From a checkpoint of a small image VAE: encoder moe expert_choice.
Rows from block 7 of the encoder of a small image VAE, named by matrix and row number. Rows with one number within an expert belong to one neuron, the router's apart. Each number is 500 + 25 x the weight over its row's rms, rounded and kept within 0 to 999. All counts start at 0. Numbers have three digits each.
Before each expert's rows are labels from the 100 images, of 14976, where the router gives the expert most weight on average: "peak at" is the part of the image that holds the peak. Only what is clearly more common there than usual is listed. The data: retinal OCT scans (Kermany 2017).
# router: router (encoder.blocks.7.mlp.router.weight, 8x128), inputs 0-127
# up: expert up (encoder.blocks.7.mlp.up, 8x64x128), inputs 0-127
# down: expert down (encoder.blocks.7.mlp.down, 8x128x64, transposed), outputs 0-127

# expert 3
peak at: bottom left
router.3:510524527479465551520506507526483472507527506485486483505469500520507468492467504501526489527518492530511509488471511545488526493489503514470479488462486534481481554479536563511477506498500474490482469434484543514461484531515540454552531497466495491478471503510536513519495525520481469521509457477518527509482494528510505513509493528499515463482487501473472521531483483536468454466545
up.1:479453565479514504559503493505499543505520538469504490476475479555489541498486497481453509487475498519479503514478482532501464477508489496520548516481500476514523526510460493491451510482498482458460542507523477513515500516470487529474547483538498493481478536515528488512505544485517492513501462493536503464539523518495482490514541458504529491467515499479508519499467472481487482517549
down.1:529511477495458527497526493490491504507513529475459482523525485515462526462502511497489486494469520487498516493485491444503554478487497495498496502490498547487480507523522552498506450476531471513490478553506466493511470523516496504579465506478516505505486505464457520502490513492482527481526523453514432518481475476515470467463466455514477522504503542494525487508504532487491532539519
up.2:504485478463516553503518462527474525500472502479488484484497517497492519546501515507461506545488493515480462530539504557500490500494520488501539462513494513534529501536540500486479474483465472501501520545531511497507517477440507490502523493540500499465509481548508536541457508499525478455511504471490480567491519528489479511509530543544467517510522492482519512525496491480529512498453
down.2:484470492508493553515507500422507506490538523486506475512510459526478546494520491532498495499471515505500495516503516440536568476506506473533476531521480523532421519517475494498504463500507470485510484531481478498534484512512516504505495504494474520506528493461499468520489518477485485504536507490474457502505509489520492503489447496504461510527514522486525475491466523449516551545495
up.3:518500478489528569498558523529512532489512495500525526461515512509464518501534530535472527515496511530487497521500490526523502533489466512509480468546477490511510483536515471479514536508492543544494482526531535517506513473529545516499507484546496515506508485490486525525459511506510488495484529483509517461480462517511479496537537514482531499504471485535534510484452489474565476540470
down.3:478512459514493546476468475500493493482524511519491469506492447519491538482500507490522499488446507501511489483458490479523532517508508486511500502499510507503488496523527499506458464459507507477475499563491578539508492556507477466549486509497511529461483452493457522491492522508507457499546497504480429497478501512495483501462456478456495532504506501524534483491514515499503535516510
up.4:530529496539534522463469532537457518488497515481506541509502503474481527511517530483480521505523496544494503531497489477518493528530509482467495471512511509502533475515521473489493515526490479485509469478462485481531492478505503550502518497516512434497482502489472519489465491467553468512476546486548487496501452496465514520495555513478541513495515470526519508483466513425532479520519
down.4:492537515512473515480509470459531548489534521489457474517466486510469530491510516516497527483459527513513493497528506464462514518485518491508527494470482539483467496528491523509522420479483487496483486567483482519492488496499489534531509478480506508509501488475504496490493516448541525474547504480488457531490508488526506525467475490485472524516539521525488468510495482465507567547499
up.5:502533547503534489550485540546483503513502509506458519504478495528494509486472567491439512472516514479461476519501498522509528502498482480472519497521529494495524495540494486505490523492534489487466486483478465496474486522556492536515522508516505482491500476537479510479457506494467480453483477490541491520484458520464521498526492479518456495542521529510562484480468455490524478514494
down.5:521490501495492545489490511471527510477499494505477469523497466531474486459473468507477495528467483539512487474503525452494531513472500476524476516515496515531438510502489518506514442488502471499478493549471497506510461520520498506528446500496524518476501471472479468502530514472503483508543500485469484529469495470550521491481435454495472525482504504480518499540515496481498556559506
up.6:500492521505507478550483514543501513473459527498509496487490521534523473549524502455502522522496502524477524485546533525528531511519496495513508487522526507504519505548505504450520503516516471495540544509496496520502488544477505499529521487489521514466499537494540524491499506541486484471510506496542519489516503490466548512524552536487520449413505469509494536510518459513516468508523
down.6:524536492521490564498499468470525474499546516485487488526500496502511535528510482474519486484474544505477502510508490467506561514484560469494486493507487529494457527516521470530486457474519506470484491539486527514519499499518477507524463490512511508513490487467475507507537521478502490503572485491503448473525506483543513508450435487494473509527490504488523507511480521536504549540509
up.7:541466494495503497512462533498523468465519523519458493463485462519503466488474504496427502464495522480488502485485528512493518514463496459536509455534463483506508489491510518485539516500515487500472442507512525522496507526472562519531526514554544448462524486491497492490472502503502464494524514506523478491525512501465525509547506455502506520498510468492491467503502493512499510555529
down.7:499486485491493555502505506484527506515534496507496467517502469529504526504504495499471506499450481464513480466519506448478546505473512477524499515470476567495441517528530531522521453491511463481486491549478478493516510539503481514523477471505496516477494486487458509491503499479481488527545473494492465557519520484511473526467446488493485502524502485494491504493484482484506561560464
up.8:537493525504514457503463563465496498496467486503517509470521477505499495482537498496498506509510481502469502510472478503491508452505500509529514501488469477512515482483483509542494499541518505520521545501474531496469430507468530532495533495533531445505492529466512461504461449544486480439491507520463499454527478503514462505492505525511520452512501488481544499506553503489506486515483
down.8:486501474518490556470494466448514484495504503497508473499545446506448494499508500491522489493463505494513494488538482483511551486457508490497481509498485509482445520501510500532490455469504490494512477543479516517510489500488523507548482489521486532513495482472470482502508532499519474474556494482509429502512464475530483524484444464506461499526479534492519463495523502515520533564503
up.9:507516508498546452519502485521525515477489497520514521499527460460438545512477484509522473489542483508495534464499492521525489525517515482487505463531494533555583474534471470484509523517497516442463486459523536474525493498529484486475475503477501495505514483498526485510465462531534514519515505537535455515481495513496484498495502522499447466490471484501488482495506469512504481492486
down.9:486522479526479458509523442510493461462513482523459505518516487508506546490500433465504503507463493476496506470512487481476547489498513498493514494490541526500522502493485460460480537477484496524444479500471487521509505467490522526499485492502475514505496501527493506516486477496537491554514501517508483532480449490487515474514442522536466467498484493471512462542465549558493496528519
up.10:540514491504518479479497486539488525464491507506511483490511538512485504459525479515489527501498503524485532501461485493520527509450480498507483462493521459504542493492522493440538448470504436497503513488482508509498461500511507496483457511542478492525509507508472502557521518488515478508478473473499468446559491475513487435501492489529519479550479502494465488534523493463459485507481
down.10:493480493487472549507480501454528492463503529508504472515526449513488540478477464514504503497477509476503499470518503436532576520507528503513489512478510519491426492499486520473495453477528479504504497531486524485496502502515518492534486480479467526472467470476459486484506517497484488513533463462514500509505477503520517534479448482492472561484530494509470469505509500498471522548514
up.11:494498480499483535492518495477485477495506485456488537519520462533468471470489473512509517524503494479488488453495515546461516494508495463498490523511452517482442512509494477528464532501493501453540494485507546487504480544517526484558496480519447496532458508520472517487525516500459520497502498535493479495460483502515515535487499499538559500504490489472492543556506488525510530549498
down.11:524478479494471452487465512471495507461555475492481550485532493500542487477505500479499540474481494469500532516515492480501568502514496495526451498529481562475476494487503545536479426473521519476548521526500465476506523529501501488507501480492488514492476492495516492481530516507469513529536481510465480487479480511523468492493484474504533527499508475507528549530514490525524538498517
up.12:485511496449530474499478527466496526510483492493519496506476462499494520509506519535478503496442527512429511513501497466506518539483472489516519492533523507514529489497555513498514504517488511465496436542525523530515507461509509491532549493544477481489477490501461492468499490472507463479463511505512474491507494577498493542558547511528499533523519486495476495508497509462516512500482
down.12:528513532518488506486500499481494480505531533535523455528514463514488538523481492482499506516429486476487538478515504488504552472470478485480509523504538524499491500466483496503519482460520452499496484510487504551512481513493516503506475522458542539453464468528476510502524508499510513510509445492477468529490503454491504567447465451469506490473503499510506485497486489514520543525517

# expert 0
peak at: bottom left
router.0:531494518494503543474538493504472487475476520544526460476480508541501507527487497494506495458485456523507485491484509542473533502511533538468487537483480467454470497468492502504534478511516537520509488522469517506473492516498498511546473502523512485476479509468551507508498575497515531538497501467514509496481468532492481499534471522516539469514540549471498532538515497460488530495520
up.1:515489501513509543518527497491498519520469497483514493496509476467479503472501504486500521524504540510484520511514449530543485539501492467475519503479480494570534508516531452488490508510486498517487540558529505516528464500527489533505475511528461431483523520465514518488474469468492495475502544456532491506476505490469472525508530473470537519495478482475566504499489478508479510519453
down.1:461491490499547540505534504526509518462516480487509505515489533524482510481479538505497530505500497492505484551486533489479503467519500484481498529442495507444432471506502505536480498501550477432460500466464491494508476508510472495491505479523499498490493517474547487547530495451538517500458510485541504496506486527491515480465516488515470484502520496463504485475489518552536488455499
up.2:569476514498530570496479498515525494510474487451525506503463503498436539503483523492499524532518489497464502534505513517487488510500491485509508506472471487490526504509504531487485506500554512450478487494472509500495472510525550511523518499488489498502505522499511494523487507509436502486486485495532486498476500522478484495477514500590562489507453499477501508516500450518533525554477
down.2:526480472530515578464511515528487503502518540471549473479496559487496529513497526495510504491484496504455512505468512515512520489509506524542523506461521448476488512512525496522507481526554500452473483469539501499467503545528485479453536492510485530524528532485520502527517494498521482529495471499508548511502497530502542504513478501521508507504507487514515475447519527521556480526512
up.3:500465479519523489473476567542461501497465488505534515473511437466547518529494516495512497507464483563494484525490492508505489515476516517526507487508485478498518526515482488442490509530516482463530514494517497469448522551551494480478545507514467504530529530452508504511501497516527490492483482484515486473484501525497535494493490507502515538542484424496485468483494502507481514495492
down.3:484505496498478493490483491496498516562519487542487496477514513467488470526512528513562481465447522509487525571478493487527490519479499518517500505534521545538488467504495540485531519475501506542519466496511459521503542518520465492500482505506512483482505453510499519479482524475540462488477491524474478512534536505494482546520526516476503524533491503537512531491489523517502578481500
up.4:517542546502518486470531503450533518449493516505496548492477486524482536570501497518453517464509507456496457489517560501506514505535464468529481465537517501493517498512457501499521519477483484480476490511513491490513505499495525498502516499536494483482531548466497494537472471473509468505491516466521446460468510472519542555500504502523493476505532526508487499532519497495492517507493
down.4:445493519494527538488506480519471505436517494495505458469477513495489489500527509509511495515534487502503440464529543520472521525509479514486492510448483492502438530492518500538513482494539516441495501461542524541462484516505500495471479497506497453512481491516527522528507509506529521518484478489537530503517509491514567480444524516509496462482511490485514488507497500471548482466500
up.5:502499512492462498509495491500529492486500550498489492502503515488545474514449482480459483502490506481494512476499509495483545494506497495477499500490515478515432517492509589510479469492483503479521494457492528494455498467472534483520518508478541514505454491512528501507520536476434515514503464497475454502483481525511513492530474479533468484506540518520501510522566531473450463500514
down.5:560502498494507474522488526522475511505517488524488451459508464509474496476480501507493488471490493508440504512492516552498468524513446524496524488516487483514502487500479512501537503512492489503482512482492518527466498457522458472440525497467499512533504485521531515533498495523527501508462472492512492490474502557486553484567521461486485511510489500491548444494507544504447521504474
up.6:571502510491539501503514533500475541495492530474485525506519519468509491454474498496455493508515490500467497531505510498528572485483461483473473479505480529518504481511456525494467446437521514496492497525531501541540475519518534535519502495509534490516509502468484502539489442511493491481505476449508496488509488483496502535499448518530506517504549488522509510504468518474473473526510
down.6:461532516522515521490483502503514490479498514469519491515483525486447502483506549483513518501483492496488501487501499533542549476513521484511498507440525490466461508508496488535497496536522470415464484474477516502467483523511520467474522494462462516512485525500551506543548485473523520485494471474513553458494464505487513493481528452492499481496517475471527482466522518502532498530511
up.7:536479458510455500509497478494482521512493479438498476546483474507469504503501476514481473504497504520487492461505464501541537516488526472516483469501468504499528503496472479505490489503476486439452498478504530491538500516522499526478488490513494472460524499521480480514434500489493480458502557503513468512492496491504466523473504511566458454498487451519521523508478472493525450522466
down.7:508486501525523523487489490516475496477535491487531478513509516506514530462501524513522515508498487485506507474470521551476520484521505515515501483437501448483482529513520497540492482483544487463472491488515506511498497462499522463463523515483471496503451529508513495535573449509549492542476522454535538544479478492513480464453511465499483483498490542477478510497521513499507444505510
up.8:494517494488475475488510511527511525529476496484479463451481505455528526525495540495528480496510486493505486524477503484483531486497499501501513512464510491518502539504457546444484434525479487414513490473524523495511515439482491496474506513485524490498480510519507500472519511488520497505456492525462437500426483505511514486538523521495463525486504483534494479488528493494490456514518
down.8:508508528488502465476506506522528587469526484508501523494514498511515512481499561497503480457483481484461522509502512522482562532490473522504542522494485508514550488493489564501539472499524509481547484463536526510491530495477509527466530519483512500485490494475496472522513462495516519533441469497511487457505501529512479482521541512493508494493464509513513440487523507508501486480467
up.9:494503501503500387499493509533492517488486454504485539485486501482495508532493441498490487490457490511477511420460506492490546505508514500500498479492499514480499474535485534449513479497486499433510499478512549488536507476476522506482514497490592495511490497502533499504479465525498487497489498510503486489446477513496505506522466507501532502493494510502500473488524468495524497498521
down.9:472504525497495550515516518502482505491522515512468486519498516513432495526537482527507500526503521487488497463512558526527540492496496479503475544444502517472452528477474496514502515484523512457486484468466518516523482522513529469483498467475486508518496487529509460563514487458500533520483485455533523496526437525523476503469519516495478499478481500468497452529536487529501481501491
up.10:555509498493551451519478541528534548475459519450519520508474467476498523502487502485486495507540508494470500511489523514510498551484490520517550453494444496559509473535512515459498491491500516499475488517554498472488478446516520501499568510518513485497521513473514519521469506514498491483483507482529470480501499515469536529549495480478470487528490497506538512490493507498483480508488
down.10:453484541524481537497507486500514455452534505487521512489506505475479520504502538496519483514531501503474494467481516470503522522536523508543461522427458503496443498502478483523460496506532489456480480460469497516511488505517463464490497492499484469504497536505497468533535462466512473535545491464526529501516510523520513483465499472533480498492497497491506466510498524561506534479486
up.11:527479514469500495495498515468495514483443447488505512514506494513529525462491495512437483467488498486486491477485478574546499525490475462486512507516518481519527478468472468496462492516493483540519498453526490490496482499475528467493505517541490454498484485491490452508485510528466451474479491480530506498485484476507540536519489460528525540484513530499501515520488485437477494546505
down.11:486497545499520508535516495509513483478519517485549428529487528504491507485511551497500532510536508500488497486503557484492501500499523516502476492439493462476470499498537494538457514512536488429503524447500490525494486504511495507505503493486489505533489550512539529526524462523527510497517507473503539523542466513490501497480522507541499503480463461487491435511499512539515486467497
up.12:483507500492490558472534482491444510488501475471540524493530477509506504499500457483478484532495504481500514451496496513485542475517511470492493491502482501497484525517495521522459562481525514497464490494479481509516483567518490522521485508500449499523505511510484485540486510490491482499508483523524549477491487485484489509430500503542516479478464411468490518493464459534503476477486
down.12:486508473517506490493520515501515495497493524530522482483481532489530488431512544510531482468510523501522480559484513485535540497466480489491480501535471511501522516479471527490509493480522501535484454488556499506512504520516485471477499520509541525471505493517459504488507502491550516505507476521476538489514502535503481492498551481494537552503514471500500592492534469461553512492504

# expert 7
peak at: top left
router.7:518503505487505510531506477500472495447539461474502487511458520502517487468485463486481515512504476521486505492521529511490538477497486470459503486547533480478547513505531466531509544501517524513534519508527541500453519519520503537519472517486462489526471503457467463496471505457470506532497484477484528505548453532500519476539548462499488482542518485487494507476488537508463508481474
up.1:532493506494531510498472532521458557508475512525501494504494466488454533489499590465455509480547510474485506478519480543532563533514497517539560476479474521512498514539495509511504548491479502511496487518513498487506475517488507505478538507504508451494469513499500493481466512465486513476470456509489491519521493521477513508516496506528497500483538511517555529540487502513478491512528
down.1:504481491503501522484527531494492493489501493517516537505509523513425485466482523494495538517492500517549465490514464513499511507491534452504496527530478504487516490518535513540526488504514475481515502526501455483478509504497511487550486511511519479503494495531499491483476529494489493547497500468489451524538533440527471514432531479496499527488526499514501583511493471464490434482512
up.2:494496550542472478486512481537505506492490530466504473505493495492455516541481504488493483531479475471464517484517477473524508514492513477518487503468489510474504470536469507451504483510529502494499519492565518495504503474459494513513488491505464462461491513539457441497494522511518510468479502518524506463532480516482473526476539552512481481485505448513525498517523571465478508548494
down.2:490478500518501539491489496488468490479516482486473512494495536526413475492484523465494539483470460477520456449508496502471517478520490491486485539466444533484520499501541478514536486506511485489534501506472467510508507501486472491572489499512505490490461464539511509508494542486502515507497491503489468483501527475501484514454525507493476485508518496498492570502505495484490416480513
up.3:508500524528545486503520508528486492484461550495503483463501488516510521490468525497509464474544496489481475505494476524507523522518491487481490491475470462500458528461458524468475469471516487538499493506550501454527447473509538508452513482484473498471501534489498506516482549474506475503461497481511494478480465468497483549474510544499519471476476450493524536526479444478483489502504
down.3:464486474521516539503516485464472468490520505513505505488462539519400477485509493467499497484482469509529505481504489476469523515499508479523498525503454508482506527520512516524516468497498500493501525501484486510500508519466497485513512488496496500492467458530533482507523530474526506475504488471456467517497506500542477494454492479523489514541514486487510592542494498499511430446504
up.4:565476481513483461506478558504505487474480484542512535492481538506490481550524495529441496531471518517516488466476505557476483498496462517509543509528463509494497509480532519493523499479460503524503517501529516494459518483478504484516555481558537506519487505471510523537507481499503516486514440471498518493499500534513483488556496493504475512531527545485500531508518468513505513504501
down.4:485477474501516454486544492495469511500541505509558516501462549533452492504492506503527523494492533496552521496505500463466469470533501498533491500489493544464518532508529502513530527482515498474530517515508454501524506524491532497562489511544538482495498473497497492511477477449504500498458520529492439501495483463483473511484473492480470484540527526481493546522494470494493478472490
up.5:495487491485507481516512517535496508498485503485496504476515505480521503524497516487441516506520526512499528482489477528483491493517474527491524463459517455521515555523458504502532471488508512509509550554489456545474461443488475503477472487471448489512518536500515513505513514522460456459504470502498461491519507496456486483519471480469477445489480465512566515503494505464495478490531
down.5:487481501489514517497520481501475506475515523481509520498487506527438469517512473503518513513469483513526518495512479496475522473509537482519503540502462550483510514492552534539513480500535495474530523474472464461512509484457486484517470507499499483490476470500519461484502524490470518503474512493482455492483487486472472509437500488508484507529550498483490592494479459479482438480540
up.6:508493477482504474495499522515500558542484525478503524495494504514514539484516504507473485470554472485483538512487458516495503504524481465518518452514503484479495512542520538429522496473537512478462479502482536480530488476516503506489524529497491494500489563504513480471512470486504457495495506490457432492515472503493505496499515558495464495504498474495490571501554496476521469511481
down.6:472518498506503555526499482512478516468540510478487527498488508491431478491530528482450512525464492456530508501493489484508492504518482476494503570486485522491529547488546497521523488490524501493488511500499490492496487517481472556547499483494510491514492510493515509505485528486500503501526466486486472523526510486525476486432487486501472486523512489532469552522504470514523404467501
up.7:533519563494512486512499492504526517517490498497468488462542529472515497489490509511480466472478499504489496493508514493525548534532527481567503456467468489508499511494471515504500499449503542471518517526530522483502519504489534504469548454491478514453547541485527493514520516479485484437478491534544473494486506474518466526564486483522475494510507518491532499509493496496499465505535
down.7:494489471488498527491523458469483488515524528505503550527523529500427476472500514461482497491478499479543495503524496495454538479531522467481505571489456502465506520552504518533484475501521496516523507501508480509512499524519495485546509499506482465511452501493496501519508518490509525517481495494477453532517496499533464492457491476512495529515522505505523556527501482514481420471507
up.8:495478490501536495488500511523491527497498535483501492451494499509490493500499513474497500475495483458492509473483478517535536531529477474520477453482458512468497544524502528472531504457518494488505478532487486508498557493500500528518547485501484509488536488503486536508536488498467442508481490533505421489483437488500488530521448515540455456509481497475485483506503481476483493553538
down.8:455491466517480543534496489472449527466492497502486513511486520515411500506513516506491520493479473505525510480491467471502535469526529497512488511491470533501508525505514516529523505492524507496534526497458490478505517523488511498533484499486501497533459483526504489511516500491488494532477511482480478501493540484550468533454475478495478498533485481478487580498514480504508409463512
up.9:492472519515525503493508465495515499488506553497522509501492495498529471579485488506482513517500512482469518450497475498499520523494501500519475484544565544513474528557510497543536473506490533478506482480544531482478480488501540521478510505468509461536522475469494526452517529466520541485517517513557495511470463501500508525540497526496531476523508458509493485535485524485494486510511
down.9:480492485506517560507494473485497503481517508479491531506465529528433476464511492491462527496463503517531495492486472474477519478498520474509523546516495529482512541491547537525510477467527471495487506496486473514514490527503501483557510488484495487541454478518536502518502536485507501517448506469488455511510502485534493489442463488499513493522491511481503566516527511503500448443522
up.10:531504483518516480496459489528478491501475547524533535522523489515497510512460527503512461486527499520468524481498437496467502570519452485485525475509478467531436531505478533487525516506527507446518533545469513488493496500493519500503528509491485493513482533477448493496496488505487457519497500498525456502513512502506500495486535513498440510498480501516538529476501516508521448549511
down.10:500500462527546528482510498497464500511515527485472524508491493546415469493534525510501509505497496480529519507518481495450516482500500483499527544502476523521520536518519537532508491499520488483546529527495466508512501531482472489538479462477493480526489458536522516502483522484492484511485506508487441503523487473548464513482500490495500478500505480491497545543475497494488421453528
up.11:537490547528524483507502487475537499498481495473469538502525464521490566529531473489458513475495480525513492471512472532516489513502522492487569490509506456487486557509466495493550508497488528458499526517502477494528519518503507473468505532508533488469493486512477540533528490516479509495493501511563494507492466503466517498496456496503560506479498475512510506548540506460501483476469
down.11:480510438530519543482500505491502467498515503503512518501489510516416487491483489478479523511491492486523553484487475468491538492504547480513479546479479542488525527517531503503547484504496501481546487505488502480501486516471497487539496476528527506484497482520512508473515539461473516506472503484467446527492508477515474472456492492511483486509520503509515549505498498503503403454494
up.12:518505494508538520508471546500510542496490508484536451478499456552534538513520505508498573494487525563482517487519524499507521533441478515535512470487489525511491508492499454472489492524489527530478539486524490465463475513504464530458541512490480464479530519498462502509482497528520499465489490503534468500497486540509526497495497538494522512518525507498525492477502530500537510487459
down.12:481523464516545506470476456450480494509521498487505516502460494500422461491475514482491529513512494495551497510460490472474508504490472489518538540497494501492510544528511508545525513523502490486530526516491502504512494512479506490544486467497529502503485500490500521494473486489489506537508542504451450514509481480500470472459517483487528454505515485519495579480489476455511444475482

# expert 5
peak at: bottom left; bottom right
router.5:484491467514532476503475531582484508531483494491518484486521447449512514511523489477516471453495471525517493543490498458460522514511517486525466462513511501484530532513463512466534516502522501485492472488517550504469540527523496456453511524524504520467502530491532475515512512514523503499495515527472469508491524502474500464522487546508551505526479473536506482494538516482487524500477
up.1:471569482510535535490529474503499524525528513555442422490524502487472488496524522525526503472501523496514480523489490467521476518517524513514473538527526502529540488497498449529524517487466495532491509486481489497518531509521481474464485501487496508469509476517474460487506463512540521499501535495515529515546525478491492473479514517436524536484491492512495504471477514517490478466471
down.1:483516496517503473511500490486510492534475497502512474513493487503518509512515528518495464506408478476478493532493469551511551479489508483492492495598497513529506527495531545491510506503477496525489495496484519526520487500490432528488504489498531520513506503513498492501490489469501510513502504532518409481495475452515535523493453507488468499491504484534485537511449502480483536501486
up.2:512508499530493519494500512450518541486495519481473498485501521532537511538487524498488480540503473537478566497518482512517498508486443476478501485481495517509492522548550530465504487491521479547509468529512485498453472495488526544499494518512533484484499485485512500554507496423455504511535505442480523534509441513488522534505504485498471530509523532496531521503509482485521500501507
down.2:512546513506499511479496508506477503500523504495503537482508484493513468469498510477472484497546493478478548475478577443503473454523501518503522531400453506499528488493474455501504471504500471457491508493509488500493513519504546523506501489502498518500496489532479510503518506515516515521521467505518589484532521526540484509523537495499490514488481490484478472454517490500488478479503
up.3:481442508471472497533483532498540502522462535498484509514481494522520473472490531473452495524499454449495536466499524521528527498489443515508480465497513457502492493540537492486510532517505519490549479519518470513507495502548526536506472512444480505486494527487526468474481518478484490493495475473527517527523504535540476504488520492483486492508512493526500528504460498499461479510569
down.3:505474513479531519489522505476506547494487554482502516496516489517484482511496493514501512456546505484489473486501531445496482505484473541506507497391512494505468511491504473524511492485538523466509496475498483465477516489504557525465490470509468514504527515485510487489512500517468520494489523514503563501498525528492465469518542506496488510456510502503544481531535516520491432476485
up.4:553501544527473469515484533443461532476498495488492520561506508505492477486471491471506498475486480513481508503524479513497513493496516483520567470498474543487469537528468508509483513534508513496464497549549458485529495554444527506475481534533516495492509506461532508533458482532513516496488500530532505493462482500492527508541508500490469486503508506501526532503518482478492501541510
down.4:492482481480525503503503514509494497495501517459491514487513487522513500486495520502498506490591495491501472469536546433518487525492473523503478484425512498470501491508480467471526460485548483463508494523528539521493510498494553510476486497489500505519531501477523475503510507524488517514530498518502588512495539514533487517477529481506550459530530518495494494530531500495545485509500
up.5:524454498514505496536511511550524521493520507520504459507467518492533476484483518467536517432478508476490504530497500488528552473494471503526519530488541478499503550497528540515500541483486483468491485503503488455498488516478484504507479526544510480540492472466519510474515519457488523474517544485468527541483524542482474507536472512520500491478512539487527529498487483441515518499463
down.5:508501522491510527500523507511512497484509506495496533481529472526490493486502499520483503494536472517497504471498556397477475499475483537479519531418503480496506492488508456493506504504529512469497517499539499473470499516484525523534502465467463499518490501514526482495534508497480506495489515534505598486500534499526506465490512512493543475528523486451545488498480508494479472507516
up.6:483515516473521490520510503520439510504519462519548527507537482461517509475511525486515463501552491497481510504515485515535483496486499483488528472515431513554527511513506496501467541491530508496434456519532466520492478528511512527499504494511484468503510511520483498520533473493517491468517498530501476463471490490503478545497536456533512486473455487493496497482467448548518534482479
down.6:461509498539506524502490476504527467481512450514489605542520508513476502512490504491493513485559492468538503474486514494491525510510491509511480534466515506485485486509467461490477540513481473496521531501494470494475499513503528458467510503487500498517498484483515493517527505497503467516527510524485592493527527495528514484496526477467469446490529481485492493500508476507525561466510
up.7:521507532518505492475525507499521502481509515548522464522458504490474509512490478456470518481497499502511505489494480514526514499478449503502449463495499541493508539530520465491556512489492452479551515467489494451495491520474481539505484463506488464530485513478523489463470502510520476464507506449472502506461452472470525507526481485484508497489460531469512520558519520517513551491529
down.7:524497497478493535510479460491474504473489515469523497483495497503514513494513515475495498489575494483482498465498545466475471491503476477510520520437479489464551481492483496503484484532511479455503502497489475472519523482506539478446499516503489495500473441533504499509508504489483473503492503520480580505461517553488515446480498555511499526515488508487479440508541512516518465500493
up.8:520498524508509506529487527487495460492499481477498485485495496521507483492498507523470531458483527481499519541499500466484529499522489505508508511504498495489490489494547492483513491418516494487496493568506521522492501482456549514494493515451520479493463502500465517508489512521503422505478502563477536552441436501449497495486514499508516466460499468495506494508484536500469465511510
down.8:486522494499512529491501476504485513501495531469516544486506471505489504475504484482483500471572538506521489469480569435484470508502502503501509525408485511486483487500459470496495473522497484446495510494499518514494518480490570512499503525480477506507479476503487510498485496526449495512466468516509574494526497527540498464480521511525527478516507480512495470520526508488508455489511
up.9:530498537503489506526532539459492495461458491517504508510516507501508502514507479521505476508528508502483548447534538494473523564477482498487497432542495495514473475497521534470547483493493532494473480522488495475504461492478533533532483482485549485519510489446536479553463497491504479521471486487476479491505496553499489503566527477497472477536498531480498510507491495484501508484501
down.9:486461513495493486457490500538480522459511491509496526520540510495462528472469507492488522467598507480516504456469560459501479529518503518508501505458465512469498511513480463501476507493517473516532520464535510479490491493475526523475477471446480495502527477503456494479509511526495507483549503486480565492496509499533497479512549502506500493502505464476503475520474499482486475536507
up.10:520496537521509508514445518492512533535538517523519526489478494483484513536496503501420501525493436512486523496544452508490490495485513467490496503504489532514466541488525494491510496495518504468499508450506489530496531483469520542513498502495525497510455441452482509530490495443474483449538477510516488502490468528469472527533489495521451465502546495485497499506474479504502502488503
down.10:489506516483507519504481482530465520490559517484503527497508462532486477482476517500490511514558502516497450440497552447485499479512497519476508541449516495474516508523505465490507493523527498475512484474519506493455510475486559515503500497482475500519511490518507526480535483504481502488498494510483602499493513484466469502484561469528482470508503512509473470475514499505529460488475
up.11:497467495492511456490472488538493463513495489502496459502476492539526532503504407523497503498494518446514500463505498463480512496492501504488476483490567472498490512498497549501492441488536492510522498484470501491503514527506493493497497498490511538484520511439556501481482520500491482539526489522484526483454503504519497495504506504486505517506485506504488499483508504528512387467514
down.11:492492521490491511527506512529454483519491486495503435518521427501445517516510440493510506498495486527471495437508528483479519512495504490511526478497514488527544497504495491502495561498463504498468467475427525502515517522514519486502528522501476490481482482488507508511470498514503562501487492517533464490479492500485521483495522495543524488511485475494499408490506505521478474534506
up.12:529521497508514535482490510500537525447486501447477532497462515490518502482465494496477465494504512499475501464522507512518473447473452487505519473531474514529433533491533508492512518465508507538485534566541514481484485506484508545529497496473496495513502525464471488546484519461482505546509451491520505499510484496469516490517492476481485483526517501458531482520484480469534498546497
down.12:505496477501493517510511484526506493490520514501496496491512483473475515491501472479510521495567498522507469501512591447496498507514477528505526518413480492478518506503530445532512493523543513473506518494526498483468496504504540482492493498514456534491480523520489513519495550539487503478505526492467590508494495505518473469522524505491518500490483545478510480471521514490497444504498